Weights of a small masked image model.
Model: 3.05M parameters, encoder arch vit, encoder norm layernorm, encoder activation star_relu, encoder patch size [8, 8], encoder layers 12, decoder width 192, decoder layers 2.
Training: normuon at rate 0.0068, 6100 steps, batches of 512.
Data: trained on stained colorectal tissue patches (NCT-CRC-HE-100K), 90422 training examples, 34.5 epochs.
Rows from block 8 of the encoder of a small masked image model, named by matrix and row number. Rows with one number belong to one neuron. Each number is 500 + 25 x the weight over its row's rms, rounded and kept within 0 to 999. All counts start at 0. Numbers have three digits each. After the name is the row's rms in percent of the matrix's.
After each neuron's rows are labels from the 100 images, of 14848, where the neuron reaches its highest value: "top examples" is what is common among them. Only what is clearly more common there than usual is listed. The data: stained colorectal tissue patches (NCT-CRC-HE-100K).
# fc1: MLP up (encoder.blocks.8.mlp.fc1.weight, 320x160), inputs 0-53
# fc2: MLP down (encoder.blocks.8.mlp.fc2.weight, 160x320, transposed), outputs 0-53

fc1.211 121:511491497481474485479456520500522516453535497495489501472496497483530546568453508468495486494525510493486514501483504510476457494508483447482507461547524499525501
fc2.211 092:507463497486516507480491509491535536456515531559457496480506510473515467559514459530498507502481512493546497522474509480483457457490465475499518480523495478485535
top examples: tissue: smooth muscle

fc1.312 130:488508499503528562532554532476504493492493516479510491515535508515479519480517522463501478515483547499443491478461444520518492508470481501517485489478500494493516
fc2.312 164:497518526527460487511563488472499522510504460490528466529518517503477524458508548462538521519498533482472497481537560536511496489503483497492468473508534484501471
top examples: tissue: tumour epithelium

fc1.18 053:503509491527487479518556513464523480518491453486522477493556526494488517485474555488500466499533536517478465495513545545528517464503522485511483506474477522480472
fc2.18 139:490493549472476505509462435491501494510478518529469528517456483496534478516472469506515525500481500492457504525476507534486530545491504522495489465487533478544529
top examples: tissue: debris; tissue: mucus

fc1.101 190:496492489428494465533523499494494485489519491517468508523507494479508499529508475498526526536488504457504504493490553514512513477457414534493499493527494547502489
fc2.101 164:487517511501465476488528521527478464488524518515477483523473506520499457485454474463497514490469495511506492513477518503570502489483502442486491513519478509489511
top examples: tissue: lymphocytes

fc1.138 155:458440545510516559506492493484461497461454501491547490490454500533485507530517509478511553517510485501524509477498516518511522512514482486500505492489503486466459
fc2.138 181:477475468485517494478529519524523502509487507563490500487530514499507509553455534477547543514478497498480485470501480502533499468467559545522460475517477492497516
top examples: tissue: normal colon mucosa

fc1.193 120:492518474513531489520473483519504503484472520472549447475509511495504494475530510501478480462534477517527521523498469496478489466510517486499444511513516489502535
fc2.193 155:506477503468452487528539503459486518509570487492501509521497497519496509481489527488472485494483513442503464512490510476522534461482503480476504477501523515500491
top examples: tissue: tumour epithelium

fc1.180 140:518499498521526464490505534484461454547503527481470514520492448503469492498503489485499506538497481560464502509508476470506520447481487532537472480507507514490460
fc2.180 188:490490469507501509476506524518523474530526506466498499476491525499503538452517518536467500446502473504505495518485562553506495511545519461501538530495501509482541
top examples: tissue: smooth muscle

fc1.319 135:501479485486488473487456511479520544431495497493528530509519458518530535554483485513503461460550499517497542534475514498525497559490530469506534447499508480559524
fc2.319 109:482483506504551508526470518498495544460503571508529503522450469517493492543505440507511483492515524501498531537497502472479468533499449457520498496454497458517516
top examples: tissue: smooth muscle

fc1.68 115:505551508548515487479476488489444481481513464489509529468516474523512532478480512492473476506513482486552457524511496488532498526502505474467505531483542439523475
fc2.68 065:477510501511553515541448478488477482456500540491480498502440521524511518506499470500476508457500470485548524507520498473511490518495476533486523532484479459520520
top examples: tissue: smooth muscle

fc1.217 163:450491526541489489475455485479519492514503526511518498483482500495481474526534553520507483482498540469490508459490521495479486536517489414543519514499516491495481
fc2.217 202:483502516510477517495441522515476519504510459497494448484538451522518506498500523446500533474513458521540513469495547478533470434472498519538479532484448497542490
top examples: tissue: adipose tissue; tissue: normal colon mucosa

fc1.235 133:516489516455443526498485478509475504492481483485471513512533515521500504526549511499478533496496474524472554511538495449488504534464537502519494531460464475504463
fc2.235 126:494480505509557495483508492504535491489536494494522499469509509486466513529499515540507526498532460448511507499522523488532487477539452491465475511532506521464518
top examples: tissue: tumour epithelium

fc1.232 130:462491526464522480474505527479458522491546486517531502495509438502493456503461487499460513510521441518504485498517487461509510527483508521469540498515509504521475
fc2.232 150:515493474503493509473497513492539482560486476480476508511485565476495517460523478511495506482472520444500496554487562512522481466495499461490512542454502529497522
top examples: tissue: smooth muscle

fc1.125 145:493453489482510493528502528506518494504481528471491507523515455508491516506512515504499491502462515502478459492522537494494524519492487476517527468543519504483562
fc2.125 159:512497509510471537471529448491495488526451541507512535524514497484480498476537523489492506514501464471491518482479503527508498506506547511502506500513463519447475
top examples: tissue: debris; tissue: lymphocytes

fc1.45 123:487494531488480502469522470514486527482519495479483470513506488497479501505485476513495489500564515505546526533454487483467468490505509516515490517503511513485465
fc2.45 141:497488530478491453468535525481504506540534504490485550491534492531499510519526519441498490544492544503472496517513518493506489493528524479460535488480507508529540
top examples: tissue: normal colon mucosa; tissue: mucus

fc1.71 148:514484487551454511480505508485509511518485488469522492510488549508496483473511502549524456482474493522465474515510489472472465477504539489497488543477511534453517
fc2.71 169:503555520448511502494477513536512477502499478531470515517491499458525492498455471488494491526503503469491515518466484473534487498487492482523460488505505515493487
top examples: tissue: tumour epithelium

fc1.10 114:508475499458501514497561453490464469504523503491486507453469513499499508466520531557482514501470460447538465502512543513512521505511510491548518515501501486529513
fc2.10 131:479541480503508474478536487487476477531464473472501484512526500505474525468512515449471507496471566515446473483503497534518498522492506500513496519478483511486494
top examples: tissue: tumour epithelium; tissue: smooth muscle

fc1.117 144:486512496506555500513510508495551465541591466449521516467497505501544511495472456483521503501482470498526493500452518468497456482525479485518517477514491536477481
fc2.117 156:470524493443487494489487534479512488591501511509512520510542502476489495463461525469486511522513508449483468508469486488503515510477519531534511506514499489486519
top examples: tissue: debris; tissue: lymphocytes

fc1.74 136:497528549493480490462461509469458500517524452468496494526502477474519494502511460478461506475551513492478497514510491496471513531500501488522502514513495497480479
fc2.74 158:545514487508480510532549441526502472486528508512454553529486518506512479512532499514492509490475501488538497499490494474543499501532487501496485523503470486504463
top examples: tissue: smooth muscle

fc1.182 155:478507506561499512505542505518504468558520481525511517546559475494506497522496454452511440520508505514444502500464452489499490477506497467541474491471472495479466
fc2.182 178:483492501482494456485530534462501515506461515490519529538467498565508498499494463468475532509488492535491497547528492525480535512489523490504507474466486509511527
top examples: tissue: smooth muscle

fc1.172 146:487473493533519481487499487469475483497522531501486504536495515551498504487491489467514503536477533513470503488514538474467511511517462501501482452474481511481485
fc2.172 168:496486505483518517514509487487450512517527484490508477482534493529443502526516517526467516501503493490528475503561532477485470451510505537477508488523513472561496
top examples: tissue: tumour epithelium

fc1.286 129:508498497501474520485527530493541541524517534479497486470546512551475489531484508529529505512488496465510524492459491478514490497523468485539496495446505496494520
fc2.286 151:474511525543504505493515505496527521491500516508535498466518524496491475518478516492506482504490456489507559462520517496485491506509519488472506554500495541444522
top examples: tissue: tumour epithelium

fc1.26 132:467471524489480514485456516514514483491537515496522496468500500506477514539487479509479512494459530530502489458505542472534495522494531478533542530483501506503466
fc2.26 147:513482466521492483563486485507496548480473478505512455473515501500520522491434510518495498466487471531528500498552541471473471449502500495469489487453484512512473
top examples: tissue: adipose tissue

fc1.283 162:525498496513512492491494507531496513502518528507471497523476496448493510492489489525450465508485532511443474494494501478464476523512496498462532455502481467485518
fc2.283 149:494497558491520490476512490486457465487496503497488500527485490480498446512576489510534508517515519522555471480504485512511511504503503544512475499471501523536520
top examples: tissue: smooth muscle; tissue: cancer-associated stroma

fc1.19 144:518480453480476497491506515495481535488532481446503492500490508537494476493499464552506502489507507495518544499470495517525506455521544497525505488468494509497527
fc2.19 154:523520538508504496526502493499496439478483515494539519503505507530473486498484555517527484523517504504527536491486544547458467512505487494468462522492562487482471
top examples: tissue: debris

fc1.186 054:504459505509457477469523519508514520517510430491559495489538482503477537483516544507517511496552503504444476522525526537522510457458484481525485498502499548513477
fc2.186 138:480542528464488509536473440490521477514500507532459516489462499508527452534462496494507516529480515487472485517465522524485519548535519526485498484503496463506537
top examples: tissue: debris; tissue: mucus

fc1.70 108:518502496504517552506481518498459472496506444501476499461516493541488486447462469501476491522529473509494507518470505464450475473504516509545506532498466501466491
fc2.70 036:483526514482553497522472490546473500489518542481471509502475534509493477524503425496491497503503527494516528538487439516504491547521505532486510520488492456541557
top examples: tissue: lymphocytes

fc1.201 180:560492494471476488497479491485498439524543522485476510448494526478464545466508513555489517478503476504491451519542482500513496494516532491502529526486487521450511
fc2.201 205:463506537500437494494491452475462493521485450453536478516532480506480515515526493471503467516506539474501517458474525504492486506467488505485501493492515485490479
top examples: tissue: cancer-associated stroma

fc1.50 168:468522491500501505502482456464512481516476510520502487490491513468527497541528473462481500485530474524509455525477505440521485463523473527485499480467504475519502
fc2.50 114:508454485469510520526466504530478481471495493499503557507504479521496476529453508485538477474505519501471488531469486474539512528493449437466518501501474498506527
top examples: tissue: debris

fc1.111 131:511465477495487479470496491523482531465511491452493476518508512539510506479487510447470505479516470445508525464511468485547529478489484525491537471453520501517482
fc2.111 136:478489476497479497523531508514523496532481479505508554472529459500519468533475553506510468435527485535496446519499536529473475509501532468507488493523494481503507
top examples: tissue: tumour epithelium

fc1.42 123:460512468546500538529507526496436540530527513466508476503489463498459500468517507461482524493537501492490494516462501475489430525508445466531528527510502524503490
fc2.42 113:505523484499498530508513510485495542521527470489472518442494495564514492437463543517476466499519507508514511484501517549525507491509509477466461493504534506497515
top examples: tissue: smooth muscle; tissue: mucus

fc1.72 135:483519520475537508521532550514465505488486477477481488498506510492484495478536456497542502496519507540505440535522508497464486484477548479506486487540491482483490
fc2.72 172:486509538526483474491453471476501524494532507510512488453489495451497475514499532461537485441506459471526528463493499507534489465542465494469508516523555471467500
top examples: tissue: debris

fc1.271 132:510518490540511440503512500517510505509496519490493492443489530535483485525489514485462527486471486472503517478484513488462522518534503468525502535443486528473472
fc2.271 151:494497499518516455485494436552548551483499478506507492483487499488497524486479510531524485504534491528498525447500534474462513515537506554490503457474494532465476
top examples: tissue: tumour epithelium

fc1.80 045:536496473549493503479542521485513485505468439507554513514536525491482521461494561483490501505536514507476473470508553515535512450479520481504462496508491532541496
fc2.80 120:478510530434481504530470441485513475516498530530463528476474459495512478533462455519511520500481518486493506535490497545492522552524506511502521467495487470494526
top examples: tissue: mucus

fc1.245 054:495483476498462466534533495478513488516493427496559487484537535478482526468505572505492483495523513499502445482511527540513500459489480484503452485476470547472494
fc2.245 142:491504525507473518492476441498507483513497504526443528509465486518521475520462464496514506507506516491462499531473505533504528530502534525487507471506517456546520
top examples: tissue: debris; tissue: mucus

fc1.228 132:486439494479463546486521495469447443558464523493505529504509463479492528529535478493531504492503477472527506481507506487475479506497503506472550476485484517523495
fc2.228 161:513470515501490512495538482481491503478535410467476481517562545509445513509503503515465485470493534467480457490507549494494486481482491509472515465516531505511495
top examples: tissue: smooth muscle

fc1.252 121:470510502517511542486463515496441514467479519461471488485549490495492484493487509509521488529514532571505481497473516488516478468482476485556515514465499497513498
fc2.252 049:518502503487535515497515505523471510486503511535499582448488510486485506513490475521485486518484471503472513510497467512499504523513464484473521459501480481508559
top examples: tissue: lymphocytes

fc1.23 144:475516524518510518456514491498509509505506499490469502504483525475504529523477472482489476470528474506483489516489496475495523440512481521527540485505483492480470
fc2.23 089:506477499479513489522487502501516512511491516482526486493480508552502458516472498516549529513561496532502474523516534521487489507480496514505481471510460470520537
top examples: tissue: smooth muscle

fc1.207 156:501512507507548545468507528468484498503504467478494509519466490514524537456452505503467500519524509501474505531479491513503496426448495509510495522485499473515536
fc2.207 190:471528462486507495473515534543484553504448486456515480462546492458488523473471538511505477546519507550470509501505503495561502545514502506503502474488504505473488
top examples: tissue: lymphocytes

fc1.256 156:488529493522458492474486505535478503451512477506503499572464491530508492507539492489478539531479522519547547523504524514457490457528490512518486493518521503525492
fc2.256 186:470512496530507487453541512474456512500559503461506516548507534487481519491510511447512515524499468489511501488491479499496496485484483463519492445515579502495464
top examples: tissue: normal colon mucosa

fc1.81 140:523507494541479506506502506499487526500505494509465542493492470504526520500500483532457469470526503528520487510502469487462498491540525515500514497510531493537499
fc2.81 165:487475499466506527518528449458517486528512491495526462534508444557498516507456487524485492529529485484506489478469520531495477462489497509498542512524533499508480
top examples: tissue: smooth muscle

fc1.213 130:517514481489491507500503463500501473536519490539446517509522509531489489488496463506501484491512494529522466511506536471491492502533468497494447488511500510482479
fc2.213 175:497486480509482453517519491528480502506491475519500469445532490497480525479492587538523515488543512511492489507533537495488516525505511496496538496472491494535499
top examples: tissue: tumour epithelium; tissue: normal colon mucosa

fc1.119 096:497487525508459478482500528457474444476498503494464534502498502478466541537454504489488492527521493515525460532498499496529535517494481506482479510519506479571461
fc2.119 041:464511547513527507530460479503478485473485530530465506506458514480488496520505437508465540470509475510516503514511492485520510505534473511494524516509506456519545
top examples: tissue: smooth muscle

fc1.265 119:497506515518552483500499466496531472477500547474527462502485474475523498532517470543487506505527505524477515529494529519477479500567493474472497456514530461499524
fc2.265 156:519519463493510522468478468500521508516511546499459509506460471539473497501505464459503506529480492514508570509547508463445482522514498504474446503447478494480519
top examples: tissue: smooth muscle

fc1.142 128:481518515520478544500557448499515502506514510469490526469515503490515524474494524478463470491501479530501527516486517507479471498501536493527461513491483479521471
fc2.142 150:540493488480472498529479457472490485490489518546493524465518505559498490509508493474485507462437461496523460473547512509508492485487533510482532492483455516505508
top examples: tissue: smooth muscle

fc1.287 140:481498532481499489501483515543543561482492479516532504494503476485481457475518481476557463501506525564508531482486503454457500473527444480475473464520502506475505
fc2.287 161:559497513521462482521505469476522486476469475474508452554510490497484535486536493468500511475486535475439469509482469509479503487502498553506474504444545525489508
top examples: tissue: cancer-associated stroma

fc1.113 051:499506476558480492503556501492516499536493437514528472472508517523494521476480562492515495483533523523476509485524528530528521480479499499520479497491483551489487
fc2.113 130:496498525471465498509461440492515472512510524537473513510483481496523468536462477512507518515484514485467489528478506543492522536496518515490509477485532458532521
top examples: tissue: mucus

fc1.154 164:486531479459482520501526460513532527524511539470499507508490504470515470513504460534454477500531514498479513532544521514500473488528492530527452524508437489538523
fc2.154 184:515493515489508519501508483531511544519480464486495471420523575464518494509487507482515497500510509456499509520495475452506508528459492507494516512465484506498512
top examples: tissue: tumour epithelium

fc1.153 120:492526497543515493511536489494485494469550476490445534478526492488486495507502512512552517480491468558523494502484515506536499501469469491463518496505510508518506
fc2.153 048:459483513521521511513478473495472494497486505541445541481491538502507472483508459500500512493509475490506499516511479455498467484480504518498531523501502509550503
top examples: tissue: smooth muscle

fc1.77 148:475472541471515455541516514499469472507516491536496520521470443506510459491494502493500499476537559512533481500484529484469519486510505528489527547485463459505495
fc2.77 172:539467528497462483506522498467503497512497488524497507505531461522495451516482542481508448482533509509490459488501514480530471464477523523495552522483473530520503
top examples: tissue: normal colon mucosa

fc1.67 141:518503523482510533547516475514524523525496493499539485510511449495490540488482501482474450478475513492496479469560501492455494492496516506458518485499524507475490
fc2.67 156:536524521487519505525510548514489526523480473475480525464475537478478475472491481469475497472513561537495504487551506520495502504504474480521535506492542488507499
top examples: tissue: adipose tissue; tissue: mucus

fc1.165 151:497483470512486479529446564520500513492485495490541514510521517500533501474489510505527525451512519476526466468449508509509494573495474499529484517495495536542508
fc2.165 165:499495477503501539508507492475469503530509492512509537457520497496517520506487486471541495436497487518496469493500450489505489483481501444519476516524519521454469
top examples: tissue: normal colon mucosa