config = dict(
    horizontal_flip=True,
    encoder_positions='learned',
    adamw_lr_other_params=0.00092,
    warmup_steps=120,
)
Rows from block 4 of the encoder, named by matrix and row number. Rows with one number belong to one attention dimension. Each number is 128 + 24 x the weight over its row's rms, rounded and kept within 0 to 255. All counts start at 0. Numbers have three digits each. After the name is the row's rms in percent of the matrix's.
# v: attention query, key and value (stacked) (encoder.blocks.4.attn.qkv.weight, 432x160, the v third), inputs 0-159
# proj: attention output (encoder.blocks.4.attn.proj.weight, 160x144, transposed), outputs 0-159
v.94 093:132128112132128118081116105164150155157144101127149101120135167175134123114149164148119151084138133104134131088132112121168158117128124155116094115140147141091148096085137106137134077095163166138141157121127145170144133110103133084081128159163136126139132133114146122132095131127164096132178113118124118149121137122084136169142150137170136160208124138112130110173109150108121121110089171159100131168122135072103141121127126130137118117136111137089126132120101095117131096117088111
proj.94 100:139124128109135145178095136163100103100096136121131124138101118081129087143133123132142141143156143152133127145148112127076141181139146126129162099108125107162123122155083165169106151141134097135124123139118096107125125155138104175171126093078104126144118125148129155132162114141102164132097150136146108097085125146145114122101148113123107086054110111134111145119099128141115128129156144162186123117144123136113100133119139153124112152104072133176114117139102131178151136148177097
v.95 095:126145150135137075078119072121164145139112099160134083142113139146128119128154168139069142095117122126133115167182115149128116094135127148077137139088152165125162113168134109129119138136100105100126106141126134140121165129087133122127134112095140171105122147115136128134123125137143142130181139107131118165153150117131101163135123084159100128115182121098111162134159152156165121165146128102094108120124118108099082073125137120082146119149123145104129148098110107154130155131095141
proj.95 099:118134122132108142133135148128122143088129133112104113107119102133112136124102131129128122130111139133119138127109140107135106201164127136147162172157108142171107091087142114136111119105115180170127143090129141087090096119168088139144125103145156167113088125153113145137135169204147130157140139117058150092124153150125127132128108091089128146129070112126110132094122115091098101103118142180150129142119163171170140143120120118099100130119104153114114133114153156131160136125119120
v.96 104:115156093132091165130153148057147132128114100117123154121130104150175137090149133160127141127135115096070129139100102137130124155145147156144095182138139161087113098134156159093134118133132122121132143116138161130076140148148161111156139141148138132154089090139128119097106114141129153129110151165166154130137082086162126097117117159119161137088144098134135145143136127121126162104154077123128165135123141150120157087104104100115151143122121117177125123106116121149080113117102086
proj.96 101:141104142169178087137115108138142095132139152136137093129094161102152113151153093094085126184095141136144122148117178099111133063106122096106165115107124130144158131136174120122150074119122129141122122132118116140149163152107089130125113141087113137093186147142138088125176120098132156123139119116131118144101164146102101128177120101143119119148131116148154122152120109116164079168105136120132079103113127132128155148152129139157143113130150132079141146102104128119117122156153131
v.97 094:124122073173114118165089123144089139070110101130109120163139172142102108128112134143087083132153135127108136094107133143124096160125125151145158079204096130161145114136112097180126150111118154126104103128123106121173135095105143134093121132093120159105146131109147129138136131127128110146133133106114124099141126152115120121124144139107108125039127116169098168119099095147114124122161149175141151123128140109120132144150124144149152125127183134155109159134148133147126148135146157
proj.97 096:074130154085132126126138138091142113129104169119150136061131102118118150126113140116175152110122103152132162119159100098173150098130121115117120180118158118138086123129091161095132128115152149126138135152091155111071129143157156124155131107165132091148106115080130133131140149135128112145101121136132151136109099139146171183139139126145121116223117142099115120145126112110133137137132116120136149135157114131107109151174102140125089110133069153124130135137124114125107094100103150
v.98 105:152105126095105147117085108141126110139106142150125163150105121131107116139123064113147128089167157190127115118157110123131120130102168165082094121125118116135128121143082106135110150154145112129128097160138141143154119162083143170105148165121144122141113119108086135160094125122158113147136132161100123084116095165154132097075133150128085123136124130146094098101121126139096149162148139187112133092108116159119108122122115161123141152143163152140072164139149135143130122122162151
proj.98 092:067154158138154137150122154142147155115118099101104113131165147117104068110114110139135127104147131128188158167155133136128099137125113084165169160098173157117121129093169091166142140112123150136134129146108100116096137106120120120144115089132095134109118136142161146132155142147110095157118154112135114121149164104106129167167146075142099126134091133122127125121124095099127095107101163130154151162157152081165125158130145085098118122136070115124137136122110122133133088134136123
v.99 117:121149190109100145098112121148082144139115138107121114124113103133135141132116136156109102115172109158136116114164114112137101120115112141142145115087140166094133146173064127137174143100117115122081125130141131134136094160138117170102131177117121132157129132143153156142110126133116139203125095094129087122168158124141097110140165096147099107104110140153147112096104127137097113111150117108174108135127108156110121127152100139108162130144118175141076149166118139156116096120106166
proj.99 108:134109143116083096157097114103127136137121089088168126125142119103101114109111155120129145142100098102116140127092157147145130162142122135098157130131176121160101161100168122137124149130119140122182112117096095141130147072129114132131096123132117139116124165125132147120155145194159139116113142125127182158077099160127170128109115119127142146132110119158099148103118168124102125133115158206145138162117134086136071139138147139132102081111100085132120112115158125112121140144129156
v.100 108:095122149113106119126140160103116131121156116103173111137114099090118154115100132134119126112112129149082118091141128162132116117158154129120142116123135126101090178100084152138110126094123125124165135126095136105139109134128093137043124142113094164152084117115160170138069150151156129137105116139162105132140125095132103137079192152131122191136161107132093136117109136087116149151136134145145142121138121134119111132118149110145145152146157152159097171168127148160109143151105134
proj.100 093:161110124114156091123131083159109129148101149102130087104120135169165134129105167138143157183122115103162108121127125126160142125109124136149150142110138146174143122135169120156097146127134135117112132139162105185105125067145146136179114096117118115112139117146117134095111131134135128116144115111105129101100109175143137100158125069149174064131111123165151115140126128177146078110132157137165118136124117119104086111149110149093110094135106109098125147127150115128136103103164090
v.101 096:112102132164108132149131121117143092151117160121133162116118162095126119107157141118108114072112097078136131118125080105149122127120096098139148109126089074156096144111151134163113063116167100155126112116151117151146145126123164132185120101100167137075160128121109116194112125136127132131093186154113138098123089168121148142164122117120126159088146120135149097106148142120118140143103137157143135166122157164186140131095124119145133137123098106130104130131132116125130147120137146
proj.101 094:136127143133118150109093117098121149107152163164137110173149098178168136159091135131129126168148162186118141129153167104138127125149111125122109179136157132129141139103116152101154164132100135129108139112117142118116125083136123054092115142126144118145128108121132130112156134130138141145155081174121094130167164106120116104121122129119132168137097124096124164124149116115119153132130101115117137079115106129075155134121088110099071099151146148101148073111140160114172114128102128
v.102 093:081101124165116124147185144139122119140108121110119098113119174142157106148158136098124127081145166131144121149116089152149109120149145123134116158149119126132145154164161127129149125131112105138117150134143140131102163115127123094161084136091118168112154097152149123149136086146066131120094165112103146095146110108138111125181137156173103096096131119158106166130128145106147132139113136101183131158063066125118129162118114111106126108130121120131142128101118131137164113090172116
proj.102 082:166151119167148108098109106101133147127128164150128143109122114110133135106133109137095150146112083167142152089122128071142103125156082130094127139106125136127127090147162133111155129118166121147154100120108139099110148134152158144086126138153138160147137138124119106076104141151186116146127087135114154149130146206114133108124119114085117169156137115105145140112146095090134102113119107118076135110119176137128125100134126121127118137157171189151128098090120113094172146121131124
v.103 098:169130154095116133110145136096104124092125116137124158157121116085124134148090124124146130092144131099142116129141102117131134115147153118157090141136119151108147109144093119122126101131161118191132136149132098124085106109140136138132143138189185124122115134112073130105143110086146171139136126085095142123109102169126155098090098127129144124094136143105120107082130126130094170118120086173138144099140125147148187119112099118156150149143116157156100136182117177173144135142151131
proj.103 094:149107138090080157152135118172130121138145132119097146110140164164108092118116112084131110134159150123146128150136160140091123158110100148110154134087171109157130153089164126123150168133101148106133163119122138104136129125088117132121123138084100129119147110138185134142103142119123136154132170152143120098113186061153119172135130107106115136154102157126128135147151111152167124118090151079132108168145158108113119140127152095103127087111130108116151138074156120098096118130120106
v.104 087:107096109127146128171107087131137159098135150103175127092147131173159100143115124100099061161133136144094160138124144123124103143134140119103163141121140111096114153160106134125132118110131126100104133143137112164187127132148132133104127152095147102142145102119140163152137165134172091104128127094161123112141136069165145159145190108119105139146138148136123104130097127135109091090158170150127102156086181137104104088128138104124127127120146160117112121129105120168096108108136125
proj.104 084:111141155170132134134094166126150111122132076146132116155072106101121155132138150163162155108124141142109106117089130138148148117103129117132136140166151141151122080132109152141081095142122113128141128112129152138081142103192124125113103113150098123136143132179131115127140116167115129170096094116105148144091122143115100062106148122140137085145123105165121108128128117100144122151129124140099092116161117132188116105171128181160106134136093110097108161150168124111128111148103149
v.105 100:148163160128117137170162160084104105105114093098123151161126154153177119138124143144118151126121139100155137142113139116183092170155110145173108142128126128163132105136076151122173135097139136140118120071124123162115116117110102084138178124130135145138122166128151111128161143144145117150111100092140128145080149149126122106140094103107132124121110110146156118148102100140168098095113130076133113094143139115098186138123165131087118110118110118145145113155134103138114079137134098
proj.105 103:114124119083100136120091111143144119161158137113117119129119128139113146123127134119110111136121122117098087121105083100087117103101155151122153128151123122116125150136130143118119141148129164127141077171115140090112141122119168119097117138143131082137132083175160115097102106108117122109170142155158124101141089090133158142145119130119161151161141146090098146163137127135095078175138141199134136126107113117127107143103098131151187143129173176140119133134150110116137168115122198
v.106 085:148111128145164129095137087122133159093120144156084128166116119174167116141165140119102141179141140132154157137112144143116124118120138119132096129156129099123102141120111108139102130148093148122103176086172091147096097126135158054081115147110125076116132150122183138129100107154140127092121103148156153144137132129121147140116128159133112112095132142133096173135127140109141130111107125154098153139058122078108164126122106156141142093127150126132131107142141180104123144125149124
proj.106 076:121156116128162105146144125132099107158131153114138135111171139127096141145123131129134175079105131112130109160148140109151127123137111131137162130146126158138138113147141167108176086100152137131126098095125146115143154158128139199177129078143131145125137114141074133126128094096131085151107146103097118117119126130127101128132099129121088147162124123105162113137111092154116173142149101070129103140178134162153129112122141123129110170121119115084100135135101079096158130068141163
v.107 094:133137082177167102121113163139170133128162118142125145078135141161144107157156120078132159110152161114111151105144108111127154106100111141154086159135116162127116090107139103127124131151105148106109107144130126178110140149143128095149113113155160112140101122130108148137146093148166095058125143167155133118086137140149137140146120124164123130162139090158129130132156110101131142103116134095099157108114109159136130113104147093127134131107096094181168100100134085106147126150156100
proj.107 090:130117114207117112124150127129116125118096119108150126148119147099129159125160086128090113131121118163152095139114127116110092092124164089116159110113124131102161099171150154129085068138129122149136139123131122103172116132093159147140141142125127154113165155130124136124149133101077116145126104125139127149178127064107091101139139092132135141121134132109170163105123120108138109125145104109120122130143133135164196128143151139144158129180197117078126124121103149135159129125103141
v.108 105:144127159073117131140152078118134117134101146080148154172109106114119103107137100128141110121165083140141120143163103124118134131099143138125144138083105162097140159132105171131105127131143102177143129145151128137135103153113148122103125175111133110121158103120093125131063149155111146165092128143132119140149112178144136143119101120131100147080149167087135079108126138147113159137109088144145121163114131154123122139130108149137156136135117142108066151176128172104118153098092151
proj.108 103:098129122144131111111114165149102141137135154164099143129135133110108110137100147106149141125115190134180150131118173156130129155166112105118145136146138121127117152102180112131191176097093163111107132102112098139112119088138068116144099125150122165134115149143159130123160109145157137117143134121106114098103176112102112115114092146152119135153095093163087136129110127136121131141107159160162157127131123104125106118088139068092078102154119145129153132102120137097150107131165109
v.109 093:137161123142197089163090149150097116122130141109140131104120140128119135139084125088123138105171142124127141128117135150137124156117110131148146111155104100121134127079135103145117103136107131133098084107151098153145145077051150127119121107103119129137138165116138133144156153117205094145149157149118129106111139149096122155105138109085107154155179138155167156108123119148123097171120150136107092072126136124149130111146157122135138127091100094160095128114153108105130140125144132
proj.109 102:101097117128084153127107131129134146143138144137126121141179116145121143140152127147147095112170101172105126129134117101144125134131177080135109111151142100142109082127084140119116125100164141151114116161143162094151092132154161121147141117181138067135114108154108135126155090125059079093132124115120110113167151104153112131125151113132143147133094169089082102124153109140116144121143129156136158136157103120133104135121084128114119121170115164114145151189138154128135094098142127
v.110 110:143124125099170141156112114102101110107128112123167113135131094098158137142079156109114115093119130096075101130142114113135149141138091130121130134123120164110117145097128139139104133143084153105106093109083143186110135144088120156127108123131174183133106136093087142146154154111181115127176145144111163137087144141137084141093131122128146127191111128157141118140100145167105114159111135144102136146159118150135102111124146093150106161164109103126117143155132103164166148153125129
proj.110 111:142121152142084113148114131151119118109110133134097124122128139168116142127144119165110110176175107140178133141120139107110124099090130089119150127106129102131136087123108125150110150104178138169112168135199107125137109093128131108150152147111124034106114108177155148134119122140075132110116125109178119111154164101132148144102131116103132172087174139105151123122162101120150117141129093164159131104123139098114126110106106164114132106125109141131138144134148171129108114107122137
v.111 126:155102140080132148117090127141093105155123144127116136131146139114143151116105079113142131128145109163109122141139165130135139177087133147131144135124110137143080184123133132137104114083130128159116141132092125152119076126114123133081118157073160121124117090093113145121112166128161120164127136147083124152091119146123127100104120159117075112141112160194109081089104117130120167120100116191144175135146132147129115130178116150170115135136122106130105137149113125130122162129148141
proj.111 110:109127123131133136132118110124136164106120115130109098139103091161091079160120161154095136111132156142175165137152123105127103137161107107142137159130134125153179086155122130084141186115127124106144119106176104104118134125136110151173156134169106144134115153184124152135137104138061130152110115128144110130140150103145135193130106120139106120141109126083112113135117135152138109138149161153119135141123122111120113123086083105062127118108076150143112129124144134090116101104155167
v.112 095:152110145107101167148136095151101137144102130135142089104150100107142171097109150115163147136149071123123153120132148151107154138128106141122107118127083129146112188106141112128131110090115121122139097087110124126149089159092118154117124161102136150108133171109102151139140129158136160152153129145108118122136119118108096109112136092145109085134087124205176080103097140150126122165151141133110173149111101112143077122146127137119134129119129132139078127150169141105147167158128144
proj.112 087:122171140148113114098121128101132134101132117151143142149135126171102099163153131146107116115135137156151095126168106097127126127140122102139142120145154170125132088154118125098102142124105104153123111109150113130104131087165140091141131120120126100154141083098118184150139168156117123122094129088154122150141162165164179088096110164149143144120166098083077133163132126115071134117121115153174129151145159135079126124110139141133089138138096146160134137156100090137098110115093131
v.113 094:110138155138171130121149098123119122133139125131162077127118146087162137117131124116112141140164112136150095150123114145073120123109105134138143120128129144095171129130149118118129095164067161116102115123135099121126119114140137115094085114106107133110171121136119143111109143117082196084114176156120152133143088116130121123184173178098119133125124170185127131145117140151130130139119116138136164181110097149122090123154126147138141141120072119135107120073101126150155138089142115
proj.113 093:145137124176097118110157131162127106108136151128099160124145104143137144160148110113151108108132143150123190103125153135141124126166145121114129124148114104148098112176178134127143115071193095126158122125135112126118162161121120168139141173156131152159105120164074106116130115122126106170109110124123138112172172185149128106084151145147090094124103081091128060109134148093147136104138085121120124097130111132139141136129140107107115122127116101139109140127114133095151112130120107